config.yaml
time_shift_ms: 50
win_length: 512
tokenizer: "word"
encoder_mlp_ratio: 2
encoder_inner_norm: false
encoder_num_experts: 4
text_encoder_norm: "layernorm"
text_encoder_inner_norm: false
shampoo_beta: 0.95
Rows from block 2 of the audio encoder of a small contrastive audio-text model, named by matrix and row number. Rows with one number belong to one neuron. Each number is 128 + 32 x the weight over its row's rms, rounded and kept within 0 to 255. All counts start at 0. Numbers have three digits each. After the name is the row's rms in percent of the matrix's.
After each neuron's rows are labels from the 100 clips, of 14848, where the neuron reaches its highest value: "strongest on" is what is common among them. Only what is clearly more common there than usual is listed. The data: synthesized solo parts of chorales (CocoChorales).
# fc1: MLP up (encoder.blocks.2.mlp.fc1.weight, 320x160), inputs 0-79
# fc2: MLP down (encoder.blocks.2.mlp.fc2.weight, 160x320, transposed), outputs 0-79

fc1.145 100:127198128152153131147144090171117082122156140155092139207189185148161138134097156134115217146139175080090187081099161127157154158153145160121096112087157121115130209192144130150176145150147142071147126144104068099115103182107160106112139149
fc2.145 097:062160127117114104129108092196114156129184087102123130173111110122138137101145143152151100118149115070155131171116140143093153182159180155120147061122168095087114148157079158180122080175094142137125138105126136136073137128149144138122119104
strongest on: note F#4; note G#4; note F#5; trombone

fc1.3 106:122153111137143114151152048122105119113105168154124116158131107082099077132138122136099117138125167140141054118121106113111159128110162097096099086093086140095092168200138109183116100113203155232073124177107143138163130121117128122060119164
fc2.3 100:144102118098116094135144144112123128130122141120188109090096151146077090114146146128040104132180130116137142118075177126122117110136150136139076138145147078180062106124181153179114166143141137203082104137152136144185099120124135109133126125
strongest on: note D4; clarinet; note C4; tuba

fc1.60 094:114151080161121178123135138145150174145110139141114120161152137145154131121128207065098102129171152090127089088125107091123170060118080129112095100198078149130148129109125133126144117158090080156071140153153106137107084116060096156174125149
fc2.60 094:135083222131160182177089129144168168118102085131164153079167127127179118163121167057076107114145158166116143097147146107128118126128147151130107142152119109135065119118161124126117138136128132195065147128172124097152101161128135183151117142
strongest on: note D#4; clarinet; note F4

fc1.276 094:125161173134166119133169115127135107132067120113115123120135182120137156138121109109101103171131128187163098173029125128175068143110112139139123099164157057090178156134141132125068127165093116083122126151136119159132057033051138128104114086
fc2.276 099:113148157144155067101136116153168154122096152113101130136178147141117145165122110070126141096096138173155094103179119050143165156124128153103131108142134139096109072171108117183148163128068160123151134135053091198121080177110129115161119112
strongest on: note C#4; cello; note D3

fc1.222 094:127136155169096143197119124161133145129143155161115145128119143146149060101095136161131157103153153139187157146062158101099150115133173093100158113102072143097149096107158177129135139199124103151140162136070183115103116110134154106125144077
fc2.222 086:109158143163108126173110105084154162118127139103128172095144148121138255125125136146115159146102142148095094162117147109111147129140068187144128130142184153142099120175157088109134118117127165116100150147163111101173157088177135148135119138
strongest on: note D#5; violin

fc1.11 097:120103115123077125117160093201129196125144133109123145144121083126191119101150074111072070137182143131189100099118108143109162145174126125023164115167131063122129183140181176046173131159174180125138119096110129099140103123096117112136163176
fc2.11 105:174149113128132172074135162152152158078098130145157147139127103131125090149119146137084124091152120166130144196134192173098101117140164103136200099152147118183071100173133123141089183129131174118123140150094140090184128148130130082130105113
strongest on: note D4; note C#5; viola

fc1.47 092:120122149189094113173158199150135171114130120150136088102140151116153111094083066142112129147113159138141136143126053106238116142128127093202115114082117151091153080089167147133151153143153144131164140144098151102120076089089151131066142135
fc2.47 088:139134088112112166142119121145106140096068097100143122085150135124118183165128119097121135153127060132103120180124199035146151073130090159140124159132111076151144146087152125141139156094126147061189169136176151154161110175117088119129128176
strongest on: note C#4; note C#3; bassoon; instrument: tuba

fc1.194 096:091133148154132134136164107143145134169110153113108143136123154091189139176160135173154151153135146133125088089099116117117147098089118203104153138195136136091124141139149155141127146101100175180089081136111102136157116114111134134134157107
fc2.194 094:117095168050090099145126161150132125080165064130146163137109157126121142126165153110146169118140136180085171215126130112094169155131141146108085135148123156189076134094105133124161105151137156131117140095139156191109118175131097128121153140
strongest on: note C#4; note C#3; bassoon; note G#3

fc1.27 086:128189139179151092149108106072185137073138174172160139133124108152136146098130175138134078108103162121099111117139116149102126142081130131112141134179130173122094173135170137110129104213149146102088101122107104091167156122138156145142126106
fc2.27 090:166102170097138186150221077135191149107109167123126139066133149159140167175127166113077133113136130094162072108132129145168092158177123117135135100173103121149093167121122086151142165175152171117110179121203125157140116180159139144208154109
strongest on: note D#4; clarinet; note D#5; note D5

fc1.288 101:194152138116099168158118170128098143104090164106191127137135112091107081051179143155116150152107103136157187124142097134180120120175161125161131144126135075163182071116108086052111123167123110082136178084114113120074133076158136103087156136
fc2.288 100:137113098160088114119113063129121184177104171134133118178131045109102121112176108115117132159118092129112087120102156161152150118141119148149186133187075105182105137113130134083170117104111138094135127185189138092139127092160172135119118117
strongest on: note G5; note F5; trumpet; instrument: flute

fc1.235 088:176155103115079157177111127116108124141136139083157127186153130124145096102148134136132132130117152154147127178132167178142097109077116101131141156150112181136174105153046176174185104117139148172162154091151127124107099132118166070038186153
fc2.235 086:111164079171189169155141108120150154117169146154115093092149144125124129087148086152123083185104122117060155119128098169113160147151101191078157105128155140110118104126092128108162138155156150128109078086094138149036132122105141096105098124
strongest on: tuba; note E4; note A#3; note A3

fc1.221 095:099134171132091141143084092116075163120099080116089119171080122221138079097117115149140150160176082094197159101129178138126174195098138169170125130171087089066137100146139218126104114143142143170119130109106119107147145085105124149104143110
fc2.221 087:157178093095150091159109112140128164100124039125116141107117133148183146142144132110144134160148131101098170133159152154135096094225214116104145114173124116124129124098109111112054138108191057134116109142138096108127121130148134132140132141
strongest on: note G5; note A#4; oboe

fc1.120 090:104123125109115104106152120199106180035167134144128130160117131122171148063067145176168098105139138121111170156123121147166180140129170091057128129108101152151138107100148163129150161222180168092096126164143162091161098121075069130100182173
fc2.120 092:115141118113100119089126092112143123095107130173128120149063106170156097158168146149121161172142116094121179160154124117175088111151148101132111150147092121102127160096096193135135153140101151093179151120106190150138091148159163085103108110
strongest on: oboe; note G5; note A#5

fc1.61 096:155119085127126105189207045108122159165080188120193107154102113108203112097144115161145109088097142134193122115142203101151116177125124112105122141087131094090206159097176189149057134162108138122067133078104146153136134120109115143116142081
fc2.61 092:088158140124196155120089100154166154145087150144196103153142200128157183157140155111151104131121078144073119058127142027122171113139117137129113099166091166122164136167101058168096073123114155113114117114141126081138143125074108173120123142
strongest on: note D4; tuba; note D3; bassoon

fc1.281 099:078160106136162157140125125126108098137092166089095109126151173174154182159134125171075154152097140170108179105074105119133111140147127187139095135075159104144150183138113145147134130093109127109121125175128126086150146151092132125115089120
fc2.281 098:051145140137093118102142123193101101113154048123114144141073139129138143108133127151143151136142146138162144120143114140158128172159115176114130107064147148097121131084093157192069113146046154211084127108164131122106138094138179159110130096
strongest on: note F#4; note G#4; viola

fc1.56 104:141194156118156164167116171136096152097159174149126102125184108176166070140134101096159104098132154107147118142083099096086154121118106132178106108106151133108142155115163116075130117157092114104101106155150084128153131142117112192136106158
fc2.56 109:132142169124122147148143142118093129143086123118100117134195177168184077122127186094106151128134188176158151148099073069152090178106130139144101115125167175103095148089164152095102157150081049117096114079150100114127087104070143158100166105
strongest on: note D#4; clarinet; note F4

fc1.65 091:139183133144121095098117098184159103125150098114130172147176086140148112134090130065113171189124120135112177104085205194163147124128124143138136130174113161154138148153161096167177171080164160126129120160143141175151083144137074107168178119
fc2.65 086:093112080136107081146081129115121169175119159145102075132141108155130144111098129130114150162106057089138147162080130112118178098129146107126195133197111130174096130071078162135110105144129133089107112123113139074140104163154095172136125191
strongest on: note B3; note F#3; cello; instrument: clarinet

fc1.226 096:183155180140158141162149173105119080217125123123144078132175183153162141134180174121149166098141112114107084090064156140147154093137165129079134131074106144111146125075133129125102145115117146143081098105086131106145101126069174148170103101
fc2.226 099:096186167119164127103129126168095112106119116118108188103113110144124146176171127078098217117118144151150180120121146119065139139155112124086104092124119166104061164089080140132162096078098117163131106101182088168132083138137150178115112111
strongest on: note C#4; bassoon; note F#3; note G#3

fc1.75 097:070128213112135131121180091115145143164084104100132108177182207168179209131123160145155141140077147067146097181147134085157072141092110179128128132166128148126159159124113073175092188145087121191120100147123082190100103085119136130081146089
fc2.75 096:053121146148102128115119121101192086091164167109116131155154118157139123160159146060105121130151159152146122200161122144050128141188104131060092104171109165152094112084184156150126141104078161117121129127111087201061093143118096089142173134
strongest on: note C#4; note B3; note A#3; tuba

fc1.25 112:112150095085081142111149123115066154169081141076097104142190154117117116139134136126176137173080117121123186105179094126112108151096083094119168093143097122139094169125098183165158134137129127106177083123044137092128072160120103088116099117
fc2.25 111:112141147145111109131151117139165099152186143135130114152194167095091109146139122159148174157155086101083153108188141225077151131118062171128170107103106123101096128094101127122112123136118192076106078176094112092097065101111086102124136092
strongest on: bassoon; note D4; note C4; note A#3

fc1.266 089:115117131127126145146130122076092157125178123123149090119153070150143171098119136130110155147122107095159144165152140145159145066152124162060153094165121129146130097132165150132104122158142136200125156108078140080173134173076114117177092116
fc2.266 076:117127172107120130147153125133134148146134133126110139124161131098100197139125100118064114112127117152073149119124135080114168170064063152160147123105103148166113143089063087119105138104151143142130177138188164163146196101140089172129091180
strongest on: tuba; note A#2; note F3

fc1.99 102:096152107178103093110098099151117121132220147123091155119173091106122079128100133084111172167121154099125171109134184142139132186119118138138137105167106181123078154143147134135153083140175176091138133083117117179138128166094108086146187134
fc2.99 105:116157160117136131160082121181110115145111184099113149153102129146160117146123111125154149153122152083168165136083144174102143187181135115095175154186122131156110135145121101147144133138098118109111051098163096074115102151110082119151147162
strongest on: note B3; note C#4; clarinet; viola

fc1.5 107:181155097098091163068098113145167106136118112097136099100120133134086108160138184134136080160113142069154181061162080138169134159081116119182129113139089091145069156137171125167134104174120112145151117090122105119140104123104125186082150145
fc2.5 110:169084138160129182117143123090128139130117054136150193138168186081111110122097139093209073128133123095134106076162134174189149119127102152175136119132131084092125142153153136131167104149158140079179120146101073078115124185145154158175134123
strongest on: note D3; tuba; trumpet

fc1.319 102:111134149130128121183183098124110128174100146103086156104105074106187153126137142112126157123168067150126087136081157133144159117118061123078131117196153129115130078140154170120081068110124150127113144146107111082119136138110073153125123094
fc2.319 099:100108129092108136142087117148118153087138099206058177147097162161134138127160178134138166135135088110152112130164157169090123121126139120123125125144075157136071128084099130137194082087159101150087152121194099146156115137140139092114111133
strongest on: note E4; viola; note D4

fc1.124 102:139131131130159089054079132104144156100114173119108118154158198129154028120123096099139117130135130110188069128152081120193166148139065097190118084129148163131142153122122150152055134160201150137143084119168114155118150137108175094097073125
fc2.124 098:108113136146141058126109137105163162126167123132113100160147182129151081080147127112110128176148140160132128189162119170163102131107093122141113106152135154163078137098081129109128132075183122110189165136176121157102127169097118167154167088
strongest on: note D3; bassoon; violin

fc1.70 109:131102155181138158137054156176145100164166102145054087100084126137182133117122089171139155128141101106149109072076107156100088153110103127167093138113102138122070067114135145121104143162126148158103123087121129120151112137076049103123129097
fc2.70 116:106092121116112108130129108145153125131071050131106115110099092129153116108106114081176146148071152126110107176130169255129098078126154134131076104133131110102114150154065131124087146061179097138130090161110160134086075153137101140141166176
strongest on: note G5; trumpet; violin; note F5

fc1.132 083:137104148145157125112125142140170094165103192203128101149152101125153075152153191141149131066111141134092141149146087060084147116170098082137171183116098152157171117166125207156170115105089127154090141171112148137072147127146146130152133130
fc2.132 084:136155113122100107126111184089128084138115144092135061074113124129153143138153143109147133149194100168145175087104109077163076081076150095093084134175080137168119111118135173190113170131110162103169147131097158070123119140148110168153108096
strongest on: note A#3; bassoon; note B3; note G3

fc1.35 081:137132131108066124142120196151156156189112133126156086159155149118165094141117106164146177105103108171119071117070107140120065139146145125114133148134156173151100110104083198176136155179144143140082205070066114093106057093108103115114214083
fc2.35 079:097119135068116104146137125141137119024122159138171151135131175060127125133121114106117125117136087095064132131118192000120135129124155136133179145136164153162169146095136081114116098120112176137171132154154163173138161168150132136133138125
strongest on: note D3; bassoon; note A3; instrument: cello

fc1.285 091:103154117120101069151124084128131138165142156111121137164155140128193185126129160083125136161158158074082154127164226106131152118132113104122079176074098137154094139149089084131133125219079118138098157077117127156110113127123141155141137128
fc2.285 081:103108105124177141143151095074123161103145099173172116116084175151145148200108142049115105138123159129130140072128153087126146140151162107046156148118123151178098131166164122128142094103179129130107123182074121160096134141129124097196157132
strongest on: tuba; note D#3; note A#3

fc1.119 100:124165141175128126099139143189134123114087116124067172120112150121154148130138160117141165156141136160100166100129128117171166088138075141117136131119133110114162124186187213172114145192194119065125132099094120151129149073127071133154048124
fc2.119 101:091152159115132145125154112122074125130121132147066162136140152133184166189117095122143134126095132107143174147125141157197125116083084148119164129118127116119053148131144149157120127120158153164177205098157123156180137113167140138115089140
strongest on: note D#5; violin; note C#5

fc1.66 098:163154243145183120146138173123112175098146182145189103128157167135095096102133118087141093094150139143123131095062157080159136105115169107147117076145118112105120129123133084134174067198074072081085100131165131136123097170124118194117157142
fc2.66 104:115107118142081156098108078103120148162133131128117125154189085150144082144111213071052137097103143097137135091148121140137095140128158130126134094116170129145133128159160088100088101177050056143101104073173115143142058104067158131140130117
strongest on: note D#4; tuba; cello

fc1.96 108:113179135133158119154100133094168132146101092042128103171207153152192121132098130147130176132118130062119075171135090120116117152107109149151123148148145123122165146106087157149070194149083093155174096112141118156066051100113173109085165079
fc2.96 114:101131153158153149125117124089144104117139178102138104150172135116155127133094128054112166122145163116150103152154084132031112181149086177113132117158153140142162130135163097171130108142069115143151158137136126206080103119131078085138173150
strongest on: note C#4; clarinet; note B3

fc1.136 091:101080075120149114148109132141093144159154184168093093160118228134130139093096133151086124095132162177115159133082142116161170126112148152130102097066129172107066117126129162149176093134161162163104133138087122121143136105124084090121140126
fc2.136 089:104087144061095157124120101088098120107160131098178157157118155107096163111177053091168132125114122144083086109134145039204132143068109165146161171114128140115172150062143133107111115113128208162161140132161177171149126175125112115144094152
strongest on: note F4; clarinet; note C4; viola

fc1.178 092:161132170165110096074128153132159136109130123084139129150131157100174106141111198098125193123163094133140170127102164115111106116135108082128138119178064099085120120099132117142069140147061150168077191119131127118121056122103123112108088115
fc2.178 094:127104153174120105140115129076134123129144113119149160094139139103130112131070139085127115081142149110158079139117151156021081117102183195156116051119133099158108113104158085196124101138048169093115186105127143145060086106163182111183131087
strongest on: note D3; bassoon; note A3; note G3

fc1.114 113:101103141145156164132098134137113127164172136168124073143138115121109097121146140160155133131188104106145146123151109168113058170150097086168146096093146095105130079124175173129123122142108098081135170124176087124144118108110095106150164103
fc2.114 110:073116147097093092105099104069131171152113082137149126133119140155105124110095170131185127144137119118112168122102122209123076085135153140158117119155126099063146133134171084142109135045111109150116105174148103104126104123109114126120164152
strongest on: note G5; flute; note F5; note A5

fc1.54 092:155105152152127164134119132086179161106143143121096094114150144137090094090128111103162117062148132159195087155084124091117151117138143079120140146125129054168161117148134139093116066102175093127127113135165193129149116125096117113176122146
fc2.54 097:144131151125178195080153160106163115137140101125139082114184133077183131144121151135164126145121126175110106132099194090145155134121156136096058115158132147120121144119130113102166153058137116133137154110128166159105112191141177151104205110
strongest on: note F4; note G4; viola; trombone

fc1.157 109:168121177139065156108124153130119130136080127092144138132132090129121151155155136145131110164116121137132112100223100137158153128172088144112156131097152180127117101116143154114101150129171107088172180101133100121114159133156082167197128146
fc2.157 109:167132135163111131095157107130167107120146168133082152108103123117114118126179097101109114114122126188085056124192105127120102090108135122154177161131097195084129139100134214165147117133140125158115130170122128078182134104102158116144086058
strongest on: note C4; cello; note D4; clarinet

fc1.317 100:159100150116154121084105162133178132126139149130125117083065071123119094071124171133108120122085126136128153085136121182132118037114081121119134136127112099077201122134118098135167167158078077062102157040069154125081126161161121091083185156
fc2.317 101:081093136151085139099151126140117152129163127151135123117114118117158136103134113128119076144198098142120092111106103232147148108055139115175167052132096117151185101133145127105102122160076099066179132117090117111108124169182173147123125086
strongest on: note A#3; tuba; bassoon; note B3

fc1.83 093:153142144110148166109146106105172156095134158099192102164115088134128116112122110113106143115124148116118168183118109165169060083092156130136152151151094092155158157138112124209152116135129106148172100078129104134094173114127164168060208140
fc2.83 096:153175167131095211135120138129131160132154106165144084118139141138130162119071108141124104160144127115116104083144097193158118113160138164115092075095128103105104068150084070096168082136122129144149167124091141186113136088133141153082145143
strongest on: note E4; viola

fc1.141 096:210122112166095152145106181136119135153096118139130096162138111132182112162133192130116154123162161112106107130186192128095104085125104108179137150094157169212163127144107175095118077079132128108128142172108117175075154132181086138188145138
fc2.141 094:155123084150098126119147124102146104192125062109147111127099175107194117165177138106158127134155165151153118056125186112134081076116153045099194179092082141097162139141140129195154155105140096141109092146109103083170062127159146168166108096
strongest on: note C4; cello; note B2

fc1.131 112:089103093154125101133089153117102114111166097152115131174080134089102118144158157125095155112105130116109150089099087178132124045135109118125076127092187073127207099171075133123101133220132096145096137101052130122145084087120098164135180121
fc2.131 109:134188114156119191109129112134119104110088128176126129140097151119158149106185126137104088098130166161143109099090140242144093117132142103108154085132113061147139134146123095107121167154095073147152178149147177095219107144121171167120095103
strongest on: note F#4; trombone; note E4; note D4

fc1.148 123:154098106099082155101073129162130177132111109121081095088129085184147110141126127087111120165123140130109116112092085208077157111127080088156102142098185128153157117129122147110095141149116087121163186091084160114147123099116112148179132040
fc2.148 122:113170119124157151121131137137132112147114157102109118100115153136134132148125127110106130116119110185141125128124079255076116087137112090128158120128126120085135136127155142148124138161139072109092145207174153138161177145093117098156092106
strongest on: note G#4; note F#4; trombone

fc1.172 088:156116158152120106070079178091119110131096124136148161154174147111119126146135121122099124112114159125133104148121091145097133125136068093151139173097108158125087190097121154182102167181131132125082130034081098098088117154170142109058149093
fc2.172 085:125123138099134073164141120085138128051129179131163142173104149098102073085106110091064118070175115130124138157126184049187154128119120141114118114098183117166111110122131071160127149079134171120161193112159124230138134196116151134149159078
strongest on: tuba; note G3; note C4; instrument: bassoon

fc1.50 111:157151095185178084135167100141133088088125182155171092126187180139185119176138131090167079150153187097074092108155125090095125184160174079087061132079096138079144121157099138127109176213157152047122129131104117157136161125160145117118112134
fc2.50 110:184113135105096070197149093153109121134089140089165166096082157120112178192102096068136068113071119112102072094114151102166095125105096118165076127101138107176108078122147173125156181189176095092092127166171131137157098108165148156180113077
strongest on: note A#3; tuba; note D#3; note G#3

fc1.76 092:135111112181094129137164150132121134123098128163142125193116144102123120153217137101084151112083124159171147113156099172152131063153138119115090134129161135118121108118078158156094118155129164174132104009169103107132101087071099108092188179
fc2.76 092:146111127126110209118098130153152115098112148196132184112142115130171156066117034105106099082169164125076117114144150070106125136078136178124151179097126112108132115097176090121150119144098135146161077061088169172107124177140155192095075133
strongest on: bassoon; note D3; trumpet; note A5

fc1.163 088:148158162163154139110189127159123099077141128114119100135176176181157131115092127114088129153132157105112057119087112133108117075166178121128125134160115095055129122132102101156097116169068100118052124149102119099101099158107130177101086129
fc2.163 100:069132165132156083133158093168159129129082130121127144118095158116115156155159138094102073167123154154144096114124093074155132181139161133142115132143132158157045155143151161157110128169064116176097138130151139143158119178106146146160112076
strongest on: note D#4; clarinet; note F4

fc1.144 107:149131069203139144156127105125158153091135128151122121135146139144186116049131156110107075107113135092131102104153155082121147164123198106088123133072108071057139150103155111097127169200143134069144171081093144130143142090161133158192175123
fc2.144 117:131124132125152135145153118131137159096124181139110159117166104088119175147142085075151107125054108119090085085111124108123138100161156107167161119168098139166182147094139091123144126089095167036130126182160131114159141087117134131165132165
strongest on: note G5; note A5; flute; note F5

fc1.16 093:181113102119103120139136167138082191105094125122152081111166189142109095116130204112125109127153066103182157130182149099115109146149123115200096094121150122124144168113178131185192104170161130136104164184094106142101115099115036160116102121
fc2.16 089:188143177113099110110152104099090124099125122138103114143118116089200129127198124111189169072140138100166118118068138103146094103117144118133141074178141137152136119137146137120153140126174167098094130154174053128111126181105149096146117145
strongest on: note G#4; clarinet; note A#4

fc1.74 107:138164131175136068133119097147132106147167158132131176082131086072115073139149122111082167149190147149144173128105180198109111185121088080112118091152104120140102175140162119127152120132204126115136139148126128118123110177100112070134158103
fc2.74 107:145095134180133123131079144116134121129127181129160159138113110163100091141125098067126109133128131121146152125105200222006151140155150116097142124174100158166094076149143151147164112146136168144087071144146100097126091125146106093142124151
strongest on: note B3; bassoon; note F#3; note A#3

fc1.186 098:125114156137144141070080127149155140100117204142127158104135117085147172107108125144117154149064187081159149177153159109111105122136153090142101138046122155121164147101124147139177138218131169098148125089193140130107146090117167142114104169
fc2.186 089:165119088134133137174069086133132130084116139144169183119134134095129179099114108188086136070088139125132139170119165111066103137176125128162095121124151104081157123130161084077106131138189140112136102097214186196110126142159162197121123184
strongest on: oboe; note G#4; note A4; note F#4

fc1.166 109:130138160158142146203182176141073126073117163125151099110141150159145125102187138104132124068099097097103148097159142081171131126153178102127119116127180104131155095095149098129132109104119102069116160064120132138094089101137138178121143112
fc2.166 115:114133083122175128091109085119139111152092174077137140157144093135139119155149165035087130136107050160136130057144130133092176071159146092117125096155112135181125118097140136156086084110087139091133131137166115063173092128066172088125093096
strongest on: note G5; trumpet; note F5

fc1.129 092:158132120118124094126133088153115089127114098171117143157068143209150097148106133154110104134136118079157139109086074107154171146117127154115150142127103115094122130100078165171094128169186140163117145112161122085109145127113110171118058125
fc2.129 098:121105107085111169136090111132159158095180096106124065152104147153129083102115159136161128056075131128086120092140112061160070108138157141109141099120132129154086144118140111145060126120138172102186134100139126103076142076089144153139131147
strongest on: note A#3; note A3; bassoon; note G3

fc1.152 114:154151117148077178156145155096163142153138091139108119097157093106105105101142147115123162114185123098094126150129115177139172145130171105098134134142097099172136069147144167144178157125093166198151187157152141106147133172122122095159130114
fc2.152 111:142131143100128115131143112108186137135088101146134154128088143156126062080151157164058080150158133124120123156134113255092174164173159123127191083110129132175131091145175154088181117125095127136129109146167164102153118104136093103122095102
strongest on: note C#5; oboe; note D#5; instrument: flute

fc1.42 103:164157213174062144108136180164149163083167105060151062130185057085096126099168173132074130120171111123175119099129171152101125148144180098118176128128071133125121115133159112110131104103142140134070098145106143179128109173122132087147144115
fc2.42 100:121098098142113159138100160109144157078136155103136121067119110096096105109120094119111140087132119193137171091092125113042151052148179108144134156172125101171107111155148112115148083074141188114136094162126124157160128164213187119155100155
strongest on: note C#5; violin; note C5

fc1.208 107:155159143131104182131146136073138124096120123150120045080156133174152079113077112156102124140146113121193113123195095089136139110139196072140102103074151144185177092144155095125155114105194044131133135089104181159082137109079115139166090170
fc2.208 115:086110141146186159132124117152161137083119172137139102116086162123107158086169117115105112168153084162143093065160128141161170114151157120151095155160113152097199115100097145141153106037136111090075196153140205099153119138083177112126142103
strongest on: note C4; clarinet; note D4; tuba

fc1.244 100:127179150107074121173078145123120141156101189125109089164135130122151111119126156072120095096108174145119118127180106125161088146134164153115154150180104071042150152125160134134099124103120110171049122134073173117137123154161128162106125103
fc2.244 088:132127129090147110120092118064168162109066123152188117111121212090105215146190075091128123152095117104137122081148156050117091152060125085122170163161136177167108062136147110117137131111138143147112111148179123175190148175120093185118147134
strongest on: note D4; viola; cello

fc1.2 105:127084118110106135121124171133112151104113101148140081125121119122075051113144148130096151166121117109153119114092094185144125079106139120157064151140125094125172111138077172120141134214106121084112164102096160086155185094091113128136145111
fc2.2 105:130193146152099124090126119122110102119130146125093150134141132136144123089151120150095159134133134114147085128166098255171131149176137127107097121128139176114149134157102153112146143171086114147099107097154138143135121147090146133117144091
strongest on: tuba; note A3; note D3; cello

fc1.111 108:085137107142152112120082110114169124166152123130182103115127152196079080087151117151140122225081166065114116065123075185134169092140156121192142136163113098120167107161121140150117112146123159129129100091151131120114152156129156094160095135
fc2.111 106:103093108143120152127152101124156119139155150122136137137100118107140101122094116106147152152137155092186152130084081255091139158165137140150145124109160060122135113137139190092154105111097099129105182141225144136136084130147133074173136101
strongest on: note G#4; clarinet; trombone

fc1.277 110:190133119138121150132076153187121170134100166171071094137087111150152122171130147131137121147102165120122110133155124207097148095106079088107132135085105085144135101109123169118096136160124076128156143064072137166130116051123113113129177092
fc2.277 107:143180105119168137143110148124133099107110151126112091097089162104134124119096095104128104119169153169124137139200102255118113054109115126149154162100106131133120123131085092169161123171121121133132111169109145124138111137074157120100148121
strongest on: note G#3; tuba; note C4

fc1.138 109:087092071116046074101090094142156147109137143128127099094166079162128148168158124115123151105126106105134113138139129175143128153132119078137108144063127152137186164110123148081126124133138094050167191096138110140138135123174122150152138051
fc2.138 109:138134107100137130149152133159144131084149119129106126103131121164129115146103136101129092120101115137119074120146130255131132109141165085105131132157092166090104146109138164171149092156116110105085156189155140177156153097102117138165106117
strongest on: note C4; note D4

fc1.1 102:061090166169153083121084181129148134106126138134179088106156168145084124091116149202091173176130098172146133139137142126085155091071103115114147176165123119114093117149189121114107119083179128158062143107071127160104054125122073090058073127
fc2.1 097:125132148178068116129120156080158153119155112116148140123128132141185069164094165106160100114152123080121138123119122124105156097164106143152119150142114089162074161179155111122102139063170127107138128113141097116091082127126160219126136100
strongest on: note G#3; note A4; note G#4; clarinet

fc1.108 102:076124079111117115057068098147184130180119139142162149120189122134095089152104158129146127168153118081126124094120174173186189146144145126148143123101103143122148147134111191127072105175157126162117149119116083164102176144153114115119043136
fc2.108 104:113144107161142142099101150121123156146141141115116156122170143094100101131130117137114149104167106073107120098094145255215163123124117117124146131132139141135105151154179171107128144133129166138102120136137129149063152112132084134136129162
strongest on: note D#5; flute; note F5; note F#5

fc1.81 096:186057130106117071122124159197098150102161153078151170127116100123152097144087109072114141109118203072101136156111141105141101177143186154138126116112112105149122119196100154108127107182116155083105137116140113150132135191125143109121142116
fc2.81 097:120084085173148163130169139182145159100095108140154177088146122171176130136099129159086089113074164145159118155100089153065148122139155128106087108118152110117141170127102136063113182112134136062209132154137096093120116170113185118142142091
strongest on: oboe; note C5; note A#3; tuba

fc1.125 101:151122105149057147110066129181078151148111131116153104119139066113105135131151117098120075151076126107193127080180110119148155183160109089162155147154119117125132161104171174149112159118113205164089070178156128124121117094139095135106139091
fc2.125 102:159130149070118193137133098127060139148067086089103129131187140060079115176122084051174135153078148128100116150152225050169148115149130139173145120134135141105202104137209155117104136163142172133149104187129113069138152150163102207109151119
strongest on: note D#5; flute; note F#5; note E5

fc1.121 105:134131134109060131118145118112104122152069129098117114170113202075135153124077155117138147138132087083107146178141158123157068113117148101096117178148130191101144114123096219137135151090131071134090096150089117117173134165123128128146119122
fc2.121 111:153077134070142178152151121174134124171102131097136175059139136063151154142099113146117116156171123136091109171204189152159106133116146135122135155085158107148121157112138136143171139090045095101086148111185199153093124173177178204113097154
strongest on: note D#5; flute; note C#5; note F5

fc1.265 103:116133146185142136102114089147116170102127191092143106172134101151104170100146117118171123099146125148151142121059146078119115118122107115131131086134118113149098154147190121151063143116144159098085186161152118147135073071115125116101134122
fc2.265 101:134140165110174126112143216177122152160114133116118057150138178122195131150152118134109170139120156209147114127136105140161118127194138142114124127117095107169120060146154138151133095164072182096137116122089138113140111139093156170159117118
strongest on: note G#3; cello; note F#3; note A3